config.toml
vocab_size = 32
encoder_depths = [1, 1, 1]
encoder_widths = [192, 240, 288]
encoder_rnn_width = 96
encoder_rnn_layers = 4
decoder_norm = "layernorm"
decoder_activation = "swiglu"
decoder_qk_norm = false
decoder_parallel_block = false
beta2 = 0.95
batch_size = 64
Rows from block 6 of the text decoder of a small encoder-decoder audio transcriber, named by matrix and row number. Rows with one number belong to one neuron. Each number is 500 + 40 x the weight over its row's rms, rounded and kept within 0 to 999. All counts start at 0. Numbers have three digits each.
After each neuron's rows are labels from the 100 texts, of 14976, where the neuron reaches its largest size: "fires on" is the input token at the peak. Only what is clearly more common there than usual is listed. The data: short read English sentences (LibriTTS-R). In brackets: how many of the 100, against the usual share in percent.
# gate: MLP gate (decoder.blocks.6.mlp.gate.weight, 336x128), inputs 0-127
# fc1: MLP up (decoder.blocks.6.mlp.fc1.weight, 336x128), inputs 0-127
# fc2: MLP down (decoder.blocks.6.mlp.fc2.weight, 128x336, transposed), outputs 0-127

gate.33:477500506475449535511453517443530500489513512525532569561468448538499586539476506554439544531520505533560479530436508476502582557572510575484482494477527502562405492543598501542455494457495497510492484574572523497480548508470399475486529497508481494446528423446477444497500490517493445556507475484503488554469512492538584448506518535503481595511469500487514488540451498482543522562562
fc1.33:512475479455521492571527515586569566461508537498496513516523498456510474535533467462545428491474550502503502462568499474538558461560503569439487459465483474497476530508475476500452532521523475564581537533562565482553486465444519492499495503578493494456538456438481503479534468507516479526565458526471499457513400425485496443520578411487498497516423548517458484540509476526515412530567
fc2.33:487528458458507532479555512580505490502498563453440473440535440538532455478505455509463421486582504458518494446479477481520501475500525537490427507491557457404505488545529531457438553505493443530512475503505518408447478453524455488558497521520465454572561517480553456477445542488536493460574515496484508577542444523524512502489484463516475442485557527522439468521522492397411499522479
fires on: "s" (96 vs 4.8)

gate.306:490503625512507532492463587563500461515489477528536499519491476508539542490592443463554468495545469497502415475490470509483506527541492526489475534555534425572498554433436557460520461578538455519510475521492495515543517453571532480561553505500494555516477494531517483445411429421547520522530510551478486526469467508498416452472546490529462506472527516518526505483421501516492534532569
fc1.306:551535573502434519529457507499473504407487532455552446483543499474455435589537485436474460460569492507525505474493448522529527535523508565499454486537544469517494480534496515528431438532474509566468485530499476526514514532454442574522494459552506504530498480527436513521449505548543466510494485418462619485477511505479539537520386511529517528557529494515420509473482558478557456442494
fc2.306:534473420494484521479552410532493518466557517485505461489449530471551503471589520520505449484504469436433464512534467530545502435439519509489473522451514492571472461544470492509540529543515488505498472502488494509497512473507536420523531532506587499487439546570525422492482493572490465486531561513526586521530485478518407533596520440470490501476504439605490473475590500501512434489505
fires on: "e" (49 vs 9.7); "y" (32 vs 2.1)

gate.124:490492525537473441451523442519433511491466556432481492517487465517471554456454565475444483437459505546530513492418462514497529431487495513538462506500466482541385459452500535564489566543456444594502475490481501464497533521523500464452542457492528486474463466484540524532401558445432542458491521546523485409466479414533515530532454558520491457490507501455520499504531494441478450515460
fc1.124:485469484474447543529492485453563497558490578573530499500506621485518528469468481494484548526484528518554520419518461520430498490523530525496497500525516475431469521532503519484525502530421505591451542461480517493511544474545476465527515571503481512497493533550498445510494618524438501488568427427468517475526447540445499464477567503506511394452517418535479462531552514536465516476488
fc2.124:510472492522471532481503464564491537458487497497469489567462431494447562484459524442543482458525459483506515451580500500636461466508547561569516428531492507513509419544427486512466515526504457541487526514476496539519566563559529515468444482496493505521474487473441433500468566524451461478493513555472450492417446485491521426494556485518491485623524542536477454482538511496464468493513
fires on: "m" (39 vs 2.1); "n" (35 vs 4.8); "v" (9 vs 0.7); "c" (7 vs 1.6)

gate.133:442512484497505536438581494475502517559474517555420577490504512536441538461453529443491534471465480504455559499509542518559531489546478514447568513567473487484484475521458548458532528558501584520443463525515476506516445397563472479521514463515507509443432475447483547450503474472460510453561445608567506469538484440523482502473462499519496433502501499495512477477461548484514491600498
fc1.133:484481502538554448495492407557518483518458521557502486510496529510517415449522451442568452517484438480520528482530534538518517474471524544540501543506541503535469539455499461583427516475553555493511429463490545499436457477509498418466433517584519471508543581501519529505525507442479463493519482539474476426485477486498529603594527586530504501515485469411492498510503528565488474481456
fc2.133:545448492559487629543452443512535443545536522537489505534460515528508508513428524509465469487453517445453489462561510519534584454462496531442570472457452441534491552538483457511488442502516492463471541524527486503489569472478501495561560487433468519460498461512448528499506541515487493501519456524447540504546533470547556525535533527517538479489533503515608453431452504577559490558436
fires on: "s" (86 vs 4.8)

gate.265:490489552558527499523517437538557544483499411561507482510503468530531501473449513489523497487517574439497499472573557417511507517549467502505505479573493508528494510444523555455515554544481469482498500527566493508468567501516454504448583498449416482518496491553506473552545545460506495495454489463461504414510528511445548531515468523497412482569537462397559493448493477445457472503594
fc1.265:535547523519466540511483513509491479539498556516506459466554479491422495487490535448502506464490430489446513513437464480538495491537461570554502488539512472576486550556596433505535555463501469460459432538551580551501485573509483505496464466535533507511532497531515529480535480586485512498451528467543404481488421483554480408429521417437461458523519514480467579482519519478464466482466
fc2.265:501502458595467395497459523462459413524594520604530515535550499540523510455530510449560488532477552526527499538503448506494457547491467484508529461458506495404502506486499522482519516514505490545474494474458451529479561551479482446475464587535538480458532534559517556486517484544440495524459596521531494475478493446517461507518501465456520509579493584482481449501481535445438542548517
fires on: "e" (100 vs 9.7)

gate.57:436541494491494517502509502465475551448519491479463550495498453521436535461424549506457468462472531545507541560502494546482513483458506501537470528475548555502444537472529496444490517489493585493486532469595604479525505595472481540487430529464512564492528516578560549510505483481575506510549488421561526528536503491517424501491523449482582440480446473545457514502463420532464501492572
fc1.57:500526498546532451510503480440431575491438486477471454480461507462496486488581480444513483573528495475518466512498518589448438508562505487488441509427484452445509491564477530445520499519527549541488541517455445505495542550510522519465574499496538534523536435430506493591584468516459527479563591510515494518541520501488485529530491561520427554543579568476524486488515503514463489549428
fc2.57:457492568496528507486511567540534489477486455475511489510542468458514448526500540528526547449626541516410484531487559580566486519495511534589567466446528529516538495544514532474513527476474415536508517532513484529529494473445470459521457525505496517472480534578411532467512450489520473525460488523455448528452476501547419411458510473468495447401464506457499555449487482499466499477540
fires on: "s" (100 vs 4.8)

gate.309:469457476434490539545508506449550469491475527473492382539489445579542510465437459472496501462528538524513481461538520502482448505448512458564471530515554540547504483481488563471507478502597467540433530471570500529480508568539430564520575570493478443551512515457471556536539529478474573491461532570483461540471482507528516527443474546539542487498514449536456494528567499495506540482579
fc1.309:521582580535475568558502501518493507477480492501463438593521438512507462482508391539419486463458434582467455487510550483469518535494441511481495515490475521457476454526497534549481474461480588510467466536454497453534540532509509532557557519409535489476456557502540551451480468525472481539459569530510526505538610550493534483578470455499504460523511470502456469467512490545532509495494
fc2.309:440508493509503495497464449501511421496576498472518489483538535499509501429471562539502520518490488394486572461537579504513435514556522489560575537495476478442524521537422510523515557494440543519474416539541554528442499587551527454498487489540527503458440610506499552470468509563489575517459466492518523506510472496413467554519524474517492488489531568433484474556495477528474496521507
fires on: "e" (89 vs 9.7)

gate.28:452447522502547492548466470502445512533500475567507491544536589461525508517493489481516475439473519467525459504557549521522447519549518469495469452508476497543505506566530530446509494520464572550581433528415551470480508486595466559504528504569538525531535457539506476473433541482468556473534496494532450591510497483500496433451436527547537455602521504510473538446539506460502463571551
fc1.28:487506406513452469470474548491514474461414477501480493476502518462500532534496479467472502566504526430493504598563479515434459508540484565494496535496462522529457449466470566529489537499489510410440532513444419500478507484514543545505524449423485510515452505503463469481497500530472523598463565541539450523498481509437585546466481601564487553516451460498425488511452459513503539477547
fc2.28:478432517484537491518501487444544473517470525496488436437471544446549499492533463455558422475549488531556515546572461561481468519528454427516437445513523525518453484504444487518523490503574572512437467492495478546520521463488577480443559452478546524507469466502570452480431542461499536454524505488417534546520427531485409392468513514510456481499557562521512492519496502508499513461461
fires on: "s" (31 vs 4.8); "t" (21 vs 7.1); "u" (20 vs 2.5); "b" (14 vs 1.1)

gate.200:484513487502566469482539525539509405513505453500489508464557548475527482514472475484486552576457493517519506508392466447535496475573574565515453530455472507474519504453552463449483513511517553434491518459483514497566507437517565459561599459450545602523526483558475493507483464497548480518469422479471500566470454539429469540515537517426562494497471562520470530490518483499489457499461
fc1.200:483452480546517418535558495481515487520490501486500461545500482569468573494568533506528462534571538580515478480520499543516465566540541455466552498544558486546502487571460497578592471475376467508511479529537523532548462491544534523522451521494515512532535448450492492506429638515450537543506444483448503531496494522494548439457489474437496516556498488489511453510507452477488521517535
fc2.200:515475470524469514518503519448494465561494448521512489500450541505483473566497560455502521536493523528539533521475532512539475502561472546439561470554541486399514446530458476552505534550510573463511572493594509508430471407503515527542499467499476506530537490520496569407509473520505434518514596518507473568518445556453541490492532425489550459501476478558557463493473469509521470551588
fires on: "m" (47 vs 2.1); "u" (33 vs 2.5)

gate.56:533401558472494487548505541515495511422437527517490405544463483536502488479462546479528533527495463510382488460566583525498449530476460548535514506485485502511481552458502533512552515529500449476498552458452484475476499493514457535517495586530473544525537407555519569509554532479430518516463520511512526485435503530484524450440464489461523475440457455468494462525444474497388492491556
fc1.56:463571526464536523452544522498489504554511474512524584517520487446482525480490533491450489498618521490523521548521484416449475434577493518511444485460474507464510547501562493527543530529545420559544482529425503432477485516525443528536521431486559474533546519527508525457502565534556486482479511529507540501505446534467508441474548510475443478505540608505587521447512471545552572503504
fc2.56:493484521544504468516531427503439520520599517498485564494431425494557475536520501506542446524480578509532485507441493476468469516510495516433520493505445457467477520468497564572407513501504540440515492418521480513544515518482517516542480482398483555532438549538531419522478445495485472499526554457519521477454607505544450508494470444433556501562528491459534469484500510526529509574546
fires on: "e" (96 vs 9.7)

gate.258:461473491463549475477452555451493539474503545536468402489492533467538510545468514582439514462545535600476490518477525514484471512575425561518466520482500463498518501536460490448498448506484492467473505552454564485475491495498517458436510490526513459477466409556526448450518570530481514542482489516528476442517495452501441464541538547499533551510516511512520544525393508449481495639551
fc1.258:497532454447529554504564532435492507498511466496484558496460453589480474537492505436483514511476478485443527431466481420465497478513470543477492481429510416470578548563502571431528620508434532454490570469459500456520463476476479513451583539480496432535504512464468492552502486485552516482477557509477516498525524537484523527455500462524518603566540493489511483441472499492518477561540
fc2.258:517554416516567571572436475477568562468502495435525483498514455523539493568491577532469472425505563519525448473506536529511506441519445505438452506450496519429497477529449516530550514533522538505456490521507504472597503494502540498426447504516489509432445493487497449459485510509534498424510456517523549430516538454481459502406489474492509553441510498552553533508504413504501532443511
fires on: "s" (35 vs 4.8); "r" (27 vs 4.2); "f" (21 vs 1.3)

gate.315:471468538500534519535558480503502525567491482510511521490472467452513451517491456504464542497529511406462440504505518486479514515556533563543454509552464565541462539534452580494502456541508554494440489465563580553544510546511475492545530525495607517523514600495564463488470470440555421454593499538440474470450540487529555472505476448537517507492539495476470536446507520452500482569545
fc1.315:498464546511488548532488387499454513482475530493526541513515458486559513515440491425520495490499545468521562549563476464463500476499480521541522492492471518538532440528505454431561560468412505532485528423516481500379460467483540500468510472511426446490504444525435513453522488525534551486493488411523492429414480542540506488563515590537485490483505551534495495540464518549575515490450
fc2.315:450534602506458543541505546506504578515519509544489443478460439488484510558470495459473485429504529561539443533509467463448467525520457494524468481492533459551432396497584486488507549496464473522528445499485536468554616498414451494506565448417422499519494516560479513505492508474495546527481458515499512471480488497527496499481446607459519525528496473492458495503497508531481477402480
fires on: "e" (95 vs 9.7)

gate.91:597449552456520519531444485488471460513515458553491549520496490415557468490508501477497497499432477552488407557593567454481459492473561571506499515538546463531549484465506574467480511532568488518532538427447485549500505544485480533513485493516464435466453488524609511477404479497571497501525493454517530494564532571508545528491529508485546482504470460538489460532539451500487469469548
fc1.91:457556514496551530517563473524424526464594501472463542506515496500450566449536518516506560534494556455474458407503507437542512472447546501491507566509584459488478532458503490569508509511501523574493548522556546426499579461556526493444466562514467517500517438525474426503482519516538493481513467492488488457520537526586579461484490509471594502493439535510484473468490579507539494552517
fc2.91:520534441530486491549463538551531470544522428572519474584519464457519472489539412559528588489437536570439457534461526512470535450511546484516518483453511510458498485557530522465426523493523537507471452550465510458489485522479537518512601533506489573470449496584461544435563456471539500476482496545555521497508462511490487502422473528480536457514560507554545512510543566501453546460479
fires on: "s" (56 vs 4.8); "p" (20 vs 1.2); "o" (19 vs 6.1)

gate.180:556564516533489543506534556586555532472420595459509497480445532582485505494534511470512501523497494534443487438473517422448535382507505525532535476472575564501615445442529510517497527542508510454538470491512495436547504511533481512479528510576500518493571450520518518428540502520489555529528527515473494512536446483528526500482457473458442520492538523441531485511486566484456530507556
fc1.180:494484535532468502508525450477463518565523448519536423586488520486445556429499497490438428467485495498590490538547552526510544550535471489585492440479423554525463510483522513527523503509473477536498540559510499473496516480511518516454507416475501495516536544499506547424511461483597466418514512471474501490392449486543517529423488448429545542499551455521491467483553459473480451468463
fc2.180:533503543400492552489467482513476535496487499500454491609489447409528508568543495443476413492472493487544543493534456535468545506570497458432499544530523507577492455457514452490518496529502452526527501442501521524505526467463484462484515541515506499457465525588475440466481480553467468510491457485459453517489458440513380546504518596584543491544470491541445500555480462507474521541512
fires on: "e" (87 vs 9.7)

gate.147:488437460482464498504595517553542509565539504510542536492538496566445495490541480463463437507511457409500481473479430499537525530463470460558437507544457451512482510562550467528496566523457502500534487480534526534480488514515527500543547479562526509489553545531511538465495508394500520577495479479480413458443524485553484508568506535537448489397487555477469487483499519471511420469599
fc1.147:540451489457484511425438502438494446519465453546494457541502439501494456448481471512438472502459431414488509532467571493531485473494529518482527487513571523486532542485439491489486518526537484487477447588515597502509502398476503515539444526547526538564493494423418533493498521490564484572501523493466553497505509480465523559506488480479516494540467546501463528495470461621529536536589
fc2.147:458466430475471447482478455484519464473501429550513517411527537460506444459465544457518477454444494416499571542503455488493544542466472455509523512504535480475500453475485453490524466435501514449456481567543495491522413461457451496492539506511515540513484457438434463499538586560532570530535554528450494540519510500499548512454442457429600482480459538504463503510417512539541484483556
fires on: "e" (68 vs 9.7); "t" (26 vs 7.1)