Weights of a small encoder-decoder audio transcriber.
Model: log mel input, encoder arch crnn, encoder norm batchnorm, encoder depths [1, 1, 1], encoder widths [192, 240, 288], decoder width 128, decoder layers 12, decoder norm layernorm, decoder activation swiglu.
Training: soap at rate 0.0045, 4700 steps, batches of 64.
Data: trained on short read English sentences (LibriTTS-R), 26041 training examples, 11.6 epochs.
Rows from block 6 of the text decoder of a small encoder-decoder audio transcriber, named by matrix and row number. Rows with one number belong to one neuron. Each number is 128 + 24 x the weight over its row's rms, rounded and kept within 0 to 255. All counts start at 0.
After each neuron's rows are labels from the 100 texts, of 14976, where the neuron reaches its largest size: "fires on" is the input token at the peak. Only what is clearly more common there than usual is listed. The data: short read English sentences (LibriTTS-R). In brackets: how many of the 100.
# gate: MLP gate (decoder.blocks.6.mlp.gate.weight, 336x128), inputs 0-127
# fc1: MLP up (decoder.blocks.6.mlp.fc1.weight, 336x128), inputs 0-127
# fc2: MLP down (decoder.blocks.6.mlp.fc2.weight, 128x336, transposed), outputs 0-127

gate.8 [115 123 153 143 126 140 157 163 128 126 152 162 149 138 153 111 146 118 150 122 128 125 116 130 139  90  88  96 131 124 106 119 130 162 147 112 160 114 150 137 162 129 146 114 159 113 104 173 170 101 138 122 146 136  95 116 166 166 132  88 109 133 154 169 148 154 152  97 159 120 153 117 174  98 170 145 158 121 132  52 109 137 125 146 138 121 118 131 109 142 121 127 110 123 145 156 141 178  87 144 113 131 141 107 134  92 116 172 130 117 106  95 133 140 153 105  90 161 136  78 106 109  89 171 139 136 145 127]
fc1.8 [119 145 150 131 168 106 128 126 150 121 141 124 155 134  91 160  92 168 147  72  69 130 136 160 135 174 161 153 105  94 171 142 142 129 118 118  97 120 142 102 121 136 121 120 111 119 118 150  73 105 128 180 105 158 108 174 167 123 133 139 119  75 133 134 153 103 151 140 140 136 117 172 120 108  75 106 137 125 153 131 139 100  93 152 140 131 113  89 113 128 133 143 128  93 151  90 111 105 100 136 137 120 139 142 138 104 135 172 144 104 148 145 123 151 125 101 154  95 139 127 125 111 128 143 163 114 120 168]
fc2.8 [114 164 158 149 137 126 135 164 150 121 102 136 134 141 135 142 117  89 176 126 132 138 112 145  96 122 107 101  96 131 111  88 121 143 136 138 153 105 150 148 168 152 165 119 157 121 116 125 129 153 114 122 134 166 152  78 103 110 122 138 171 126 132 128  97 124 113 132 124 148  80 126 136 142 107  92 153  85  99 134 154 119 130 131 159 146  84 151 119 153 133 111 138 123 122 156 126 146 149 186 134 121  93 132 127 141 147 145 112 109 148 184 143 101 119 161 168 113 133 129  75 134 165  95  67 136 154  77]
fires on: "o" (59); "l" (8)

gate.88 [ 45  90 124 134 139 155 152 102 119 137 133 113 130 101 118 145 141 149 124 103 123 163 146 121 155 104  92 126 139 142 102 168 146 109 150 120 110 135 124 140 123 108 114 119 121 103 120 154 102  96 111 150 144 167 136 119 136 168 106 123 126  75 136 209 102 148  65 140 157 156 162 138 132 108 131 118 135 119 137  99 129 120 158 122 134 119 124 161 102 173 110 153  96 107 105 102 131 119 142 137 121 185  99 131 132 110 185 147 124 124 159 118 143 123 132 118 134 170 150 140 136 131 102 140 110 106 115  92]
fc1.88 [152  95 138 142 130 113 155 125 137 106 124 137 147 198 115 151 143 111 127 148 142 121 121 121 105 149 127 132 161 103 155  85  80 135 136 153 113 165 138 138 170 122 110 142 127 138 116 139 139 107 132 129 128  83  97 129 141 126 114 126 128 165 139 105 174 107 134 119 134 135  83 111 171  91 118  87 119 174 124 126 151 160 112 127 130 133 140 160  70 126 101 129 155 123 179 119 159 121  96  93 101 132 178 105 130 145  86  76 113 143  96 138 118 155 122 143 143  81 115 149 132 145 137  98  90 148 107 115]
fc2.88 [118 118  78 138 167 134 101 117 129 117 157 141 116  67 104 114 156 145 112 117 126 132 142  89 100 129 174 153 147 134 115 124 119 143 105 157 171 129 129 136 153 124  87 117 124 153 136 159 138 162 146 151 140  86 117 146 152 177 142 122 116 129 147 152 129 135 127 142 117 141 116 103 124 121 112 117  91 112  72  51 164 128 125 115 153  96 160 106 127 121 160 176 131 115 109 123 120 125  96  91 120 141 103 103 103 132 112 120 101 164 114 132 165 106  92 109 124  91  80 107 125  94 132 144 106  96 116 124]
fires on: "b" (47); "a" (39); "g" (8)

gate.263 [100 107 111 108 182 122 140 168 144 144 112 114 173 137  81 142 106 121 159 152 149  98 125 137 126  99 133 117  89 173 108 115  91  98 132  83 125 129 148 170 158 126 124 109  94 111 111 112 131 125 146 119  81 130 158 144 166 160  95 137 163 118 143 153 115 158 135 143 142 109 139 142 153 121 120 118 136 111 150 133 112 110 149 142 117  86 123  97 151 136 133 134 111 107 144 177 122  97 145 140 149 156 129  90  78 120  94 136 106  74 125 128 148  98 165 113 155 137 144 144 124 138 154  93  74 139 154 144]
fc1.263 [121 119  89 151 152 146 159 169 130 141 142 153 174 166 124 152 152  86 137 106 107 121  91  93 115 150 136 121 181 133 137 157 137 107 123 133 146 122 156  79 147 149 114  80 159 115 103 140 170 136 158 114 102 149 140 138 138  93 136 156 157  92 146 129 138 109  88 152 140 157 118 130 137  98 132 143 119  89 161 129 112 112 102 138 126 123 153 142 107 161 137 143 159 128 110  96 132 105 127 117 154 139  94 148 182  88 160 115 129 157 149 185 149 143 109 115 163  96 139 129 165 138 120 130 119  98 149 151]
fc2.263 [189  82 135 174 157 104  91 127 152 128 109 135 124 125 120  75 105 163 103  90 124 114 115 156 109 114 140 174 146 121 169  92 144 106 136 147 121 148 134 110 145  89 162 130 129 121 107 100 108 157 161 126 140 122 102 120 125 105 143  91 138 117 115 123 113  89 144 167 115 131 110 105 135  91  70 133  99  82 124 188 143  98 114 124 128 139 150 114 107 133 142 144 165 101 122 126 169  96 106 102 147 123 140 122 128  80 128 142 138 127 136 143 144 104 113 127 123 124 109 124 112 108 150 159 162 162 158 155]
fires on: "b" (70); "d" (8)

gate.66 [126 114 153 114 181 139 139  92 140 157 121 110 131 125 151 118 137  98 131 140  93  97 165 118 183 113 150  92 156 156 107 104 124 125 129 123 129 120 120 160 135 113 151 148 133 132 101 104 121  96 115 155  73 130 149 126 165 176 115 139  74  99 173 152 117 128 138 186 157 108 107 101 110 136 142 155 118 119 119 152 136 115 148 171  73 151 142 123  93 130 115  96 109 133 130 168 131 130 139 125 155 177  98 137 118 126 123 160 194 134 123 168 122 146 138 150 161 140 111 119 148 140 109 120 135 144 139 122]
fc1.66 [134  90 170 120  95 189 100 125 135 107 129 165 123 152 100 146 180 124 137 144  87 128 138 143  92 103 123 125 132 123 140 115 122 108 143 165 152  95 145 117 145 141  95 133 138  93 164 119 132 152 122  85 156 132 131 156 157 116 133 129 139 126 126 141 174 105 118 144 128 131 141 156  94 113 120 128 122 188  97 112 118 107 107 113 177 110 116 140 157 121 146 163 150 163 160 106 117 108 126 127 121 161 137 129 119 139 151  70 150 103 120 143 151  90 111 172 145  93 108  93 125 157 138  91 166 152  98 118]
fc2.66 [109 108  85 145 141 172 126 138 115 133 164 111 109 141 164 122 105 158 101  82 125 153 144 126 135 155 167 162 194 130 157 105 105 126  88 150 139  96 129 117 118 121 106 119 135 126 154 126 125 105 121 161 106 146 121 128 124 191 142 144 102 131  97 116 206 103 119 124 107 121 134 138 127 117 126 163 127 138 111 114 117 173 150 140 130 181 157 162 138 140 169  99 122  98 147 168  98 106  84 169 131 116 136 116 112 134 123 104  97 149 105 129 136 126 149 131 124  99 128 114  99 169 121 167 138 130 127 134]
fires on: "e" (70); "d" (14)

gate.331 [121 111 115 139 116 146 112 170 116  96 119  63 118 142  91 141 148 115 206 146 109  93 160 148 177 120 136 131 125 131 139 146 124 102 112 154 158 103 173 113 162  82 150 102 143 106 130 112 106  95 158  79 133 140 101 119  97 113 148 103 157 149  96 146 168 139 156 158 185 104 103 127  79 118 125 103 163 151 126 125 130 129 104 125 113 120 108 129 142 101 116 145 117 108 124 129 148  93 108 163 117 118 119 141 157 100 102 140 102 139 125 103 150 111 150 106 131 171 132 146 121 110 149 126 105 137 138 135]
fc1.331 [118  95 126 110 112 116 138 127 106 182 133 114 155 157 169 138 110 113 152 126 140 142 161 184  80 157 154 124 103 180 102 148 149 130 117  92 138 115 108 143 109 141 124 152 165 106 144  76 102 102 160 162  96 136 145 137 167 156  76 158 125 111 111 130 150 167 149 124 128 126 132 164 130 139 128 144 124 140 134  99 117 106 102 164 146  91 117 141  88 145 116 126 136 143 144 130 153 112 150 147 146 118  92 127 164 147 116 127 160  72 154 119 161 134  97 142 168 135 105 104  88 113 101 132 148 122 127 135]
fc2.331 [132  67 143 172 111 110 136 147 142  98 130 147 107 111 139 109 111 143 134 143 140  90 114 132 156 179 117 138 114 142 101 112 175 146 174 136 124 110 148 131 129 128 179 119  86 143 128 117 110 136 144 126  94 129 130 150 134  89 138 144 144 102 108 124 160 129 148 144 135 123 149 130  70 121  59  85 145  96 125 108 192 145 103 152 113 155 106 165 119 119 158 171 131 113 159 168 124 139 131 137 135  86 118 135 132  84 141 163 127 157 112 109 148 129 144 143 147 141 141 142 162 108 140 137 155 164 134 135]
fires on: "b" (73); "p" (19)

gate.140 [110 107 128  91  99 108 170 159 128 160 165 134 142 142 118 160 151 108 110 141 122 147 122 116 136 135 110 109 106 121 145 101 157 125  86 118 129 151 160 131 142 100 119 129 160 168 108 169 109  99 121 158 183 126 123 106 153 113  98 142 134 133 106 128 114 122 132 124 122 110 176 125 120 129 153 107 115 119  83  63 125 143 119  97 197  71 124 102 127 141 105 145 101 151 104 135 142 147 140 146  83 140 101  99 146  88 125 151 116 116 125 121  96 145 118 119 140 150 114 145 106  91 115  95  76 130 170 126]
fc1.140 [137 139 135 127 142  91 103 129 118 163 114 105 138 125 122 115 141 148 144 134 164 114  99 137 127 150 157 134 106 138 160 145 106 103 128 122  60 100 116 131 161 130 120  84 121 135 103 115 118 162 153 130 108 105 132 137 158 101 177 152 121 111 137 119 132 101 166 122 126 158 141 169 131 121 128 140 130 149 156 195 141 160 111 127 104 161 102  81 137 160 129 140 105 116 144 134 126 122 141 139 145 141 121 120  81 138 183 145 180 138 134 140  95 195 147  99 134 151 159 141 153 116 187 126 103 154 153 110]
fc2.140 [104 163 109 158 132 115 130 123  95  80 147 137 133 152  88 132 142 147 159 140  99 102 101 139 115 136 142 155 142 147 142 156 107 139  99  99 146  81 157 159 110 129 130 105 153 153 123 174 132 129 168 155 129  92 115 134 107 148 105 133 166 109 138 151  99  85 136 124 146 130 137 102  98 158  96 132  99 106 122 146 115 181 134 124  95 118 113 100 103 149 121  90 103 116 161 154 138 140 162 164  99 143 182 136 108 135 101 127 159 104 134 169 132 149 140 154 118 152 170 121 117 102 171 176 112 117 144 143]
fires on: "o" (85); "s" (12)

gate.294 [ 79 152 110 115 162 109 110 130 148 137  69 103 130 133 135 151 148 130 120 119 105 141 110 134 177 133 124  87 154 127  89 102 118 138 109 102 128 120 105 111 126 120 101 129 131 138 112 131 136  96 113 137 156 125 159 176 137 141 137 139 174 147  94 119 189 119 123 136 157 154  97 132 149 125 147 117 122  92 139 102 136  94 119 111 144 105 129 139 151 113 120 119 133 144 162 151  83 140 115 114 119 103 150 154 181 136 132  73 130 114 110  97  52 147 113 118 118 117 149 129 112 147 160  72 106 115 166 164]
fc1.294 [ 93 160 111 181 113 115 119 112 130 134 117 111 122  86 130 183 161 114 163 131 141 127 136 120 135 140  94 104 169 145 150  99 148  92 139 150 129 126 109 165 109 159 125 162 119 144 101 133 112 143 135 163 133 148 135 117 145 154 143 102 134 107 180 135 153 132 104 149 153 130 133  79 125 160  95 116 132 179 137 140 109 140 130 119 139 150  84 137 161 123 111 117 126 133 101  95  83 130 152 112 143 166  84 171 156 111 127 147 108 124  84 167 117 140 158 114 137 136 109 156  87 118 108 151 131 100  96 173]
fc2.294 [114 164 179 135  82 175 126 135 148 140  82 103 113 122 132 162 114 114  95  89 104 106 146  93 144 125  92  71 158 112 136 185 156 121 143 129 120 152 112 111  98 147 141 108 128 127 130 145 119 112 135  91 152 148 131 172 119 143 140 142 137 111 145 141 129 131 167 116 144 119 148 133 137  98  97  91 135 159 115 136  97 123 197  87 136 110 145 120 128 139 103 143 129 107 131 128 155 150  92 131 125 142 144 126 198 106 114 127 113 151  87 128  94 120 165 153 118 105 108 118 127 146 161 102 138 110 150 132]
fires on: "e" (53); "m" (22)

gate.76 [131 136 121 150 105 129 143 139 155 171 126 174 142 173 126  62 117 107 124 127 162 129  82  91 145 150  83 140  95 138  96 163 102  83 136 139 125 122 176 116 118 129 171 142 142 155 106 116 102  80 121 118 166 128 131 168 148 129 141 120 140 139 175 133 134 131 122 142 142 124 133 142 108 161 134 113 182 141 147 156 122 135 145 106 130 160 120 155 139 149 102 178 106 164 125 155 135 136 143 142 139 138 124 141 151 155 124 110 170 139 148 167 157 134 112 137 143 134 140 110  94  85 119 111 129 180 127 160]
fc1.76 [130 117 123 135 114 160  93 171 119  84 161 155  95  86 134 126 127 127 142 135 118 139 110 151 144 146 112 117 167  93 129 131  96 127 126 132 118 145 115  99 108 112 148 141 147  94  86 124  71 118 149 123 124 139 129 126 180 166 126 120 144 136 105 112  93 100 129 173 143  96 173 114 171  81 126 147 111 117 134 133 174  83 108 115 113 106 105 122 161 136 108  78 107 109 137 129 142 119 139 161  62 128 121 123 114 159 172 145 136 159 138 174 120 125 143  97 120 142 121 118 111 150 110 139 176 130 137 111]
fc2.76 [105 154 121 134 139 126 115 178  58 127 171 132 123 133 150 130 150  91  70 150  96 151 134 115 155 109 145 128 154  70 127 140 170 127 145 106 120 111 144 126 165 130 102 101 141 143 100 124 118  70  91 107 122 143 111 122 128 119 127 115 161 114  91 122 149 153 136 137 117 137 150 136 123 137 128 124 121 108 120 154 139 131 171 176  98 113 112 170 160 157  92 133 118 143 120 155 127 119 137  93 108 131 102  99  72 126 113 127 170 158 108 120 117 120 108 102  87 114 119 121 103 148 174 164 133 106 124 138]
fires on: "b" (94)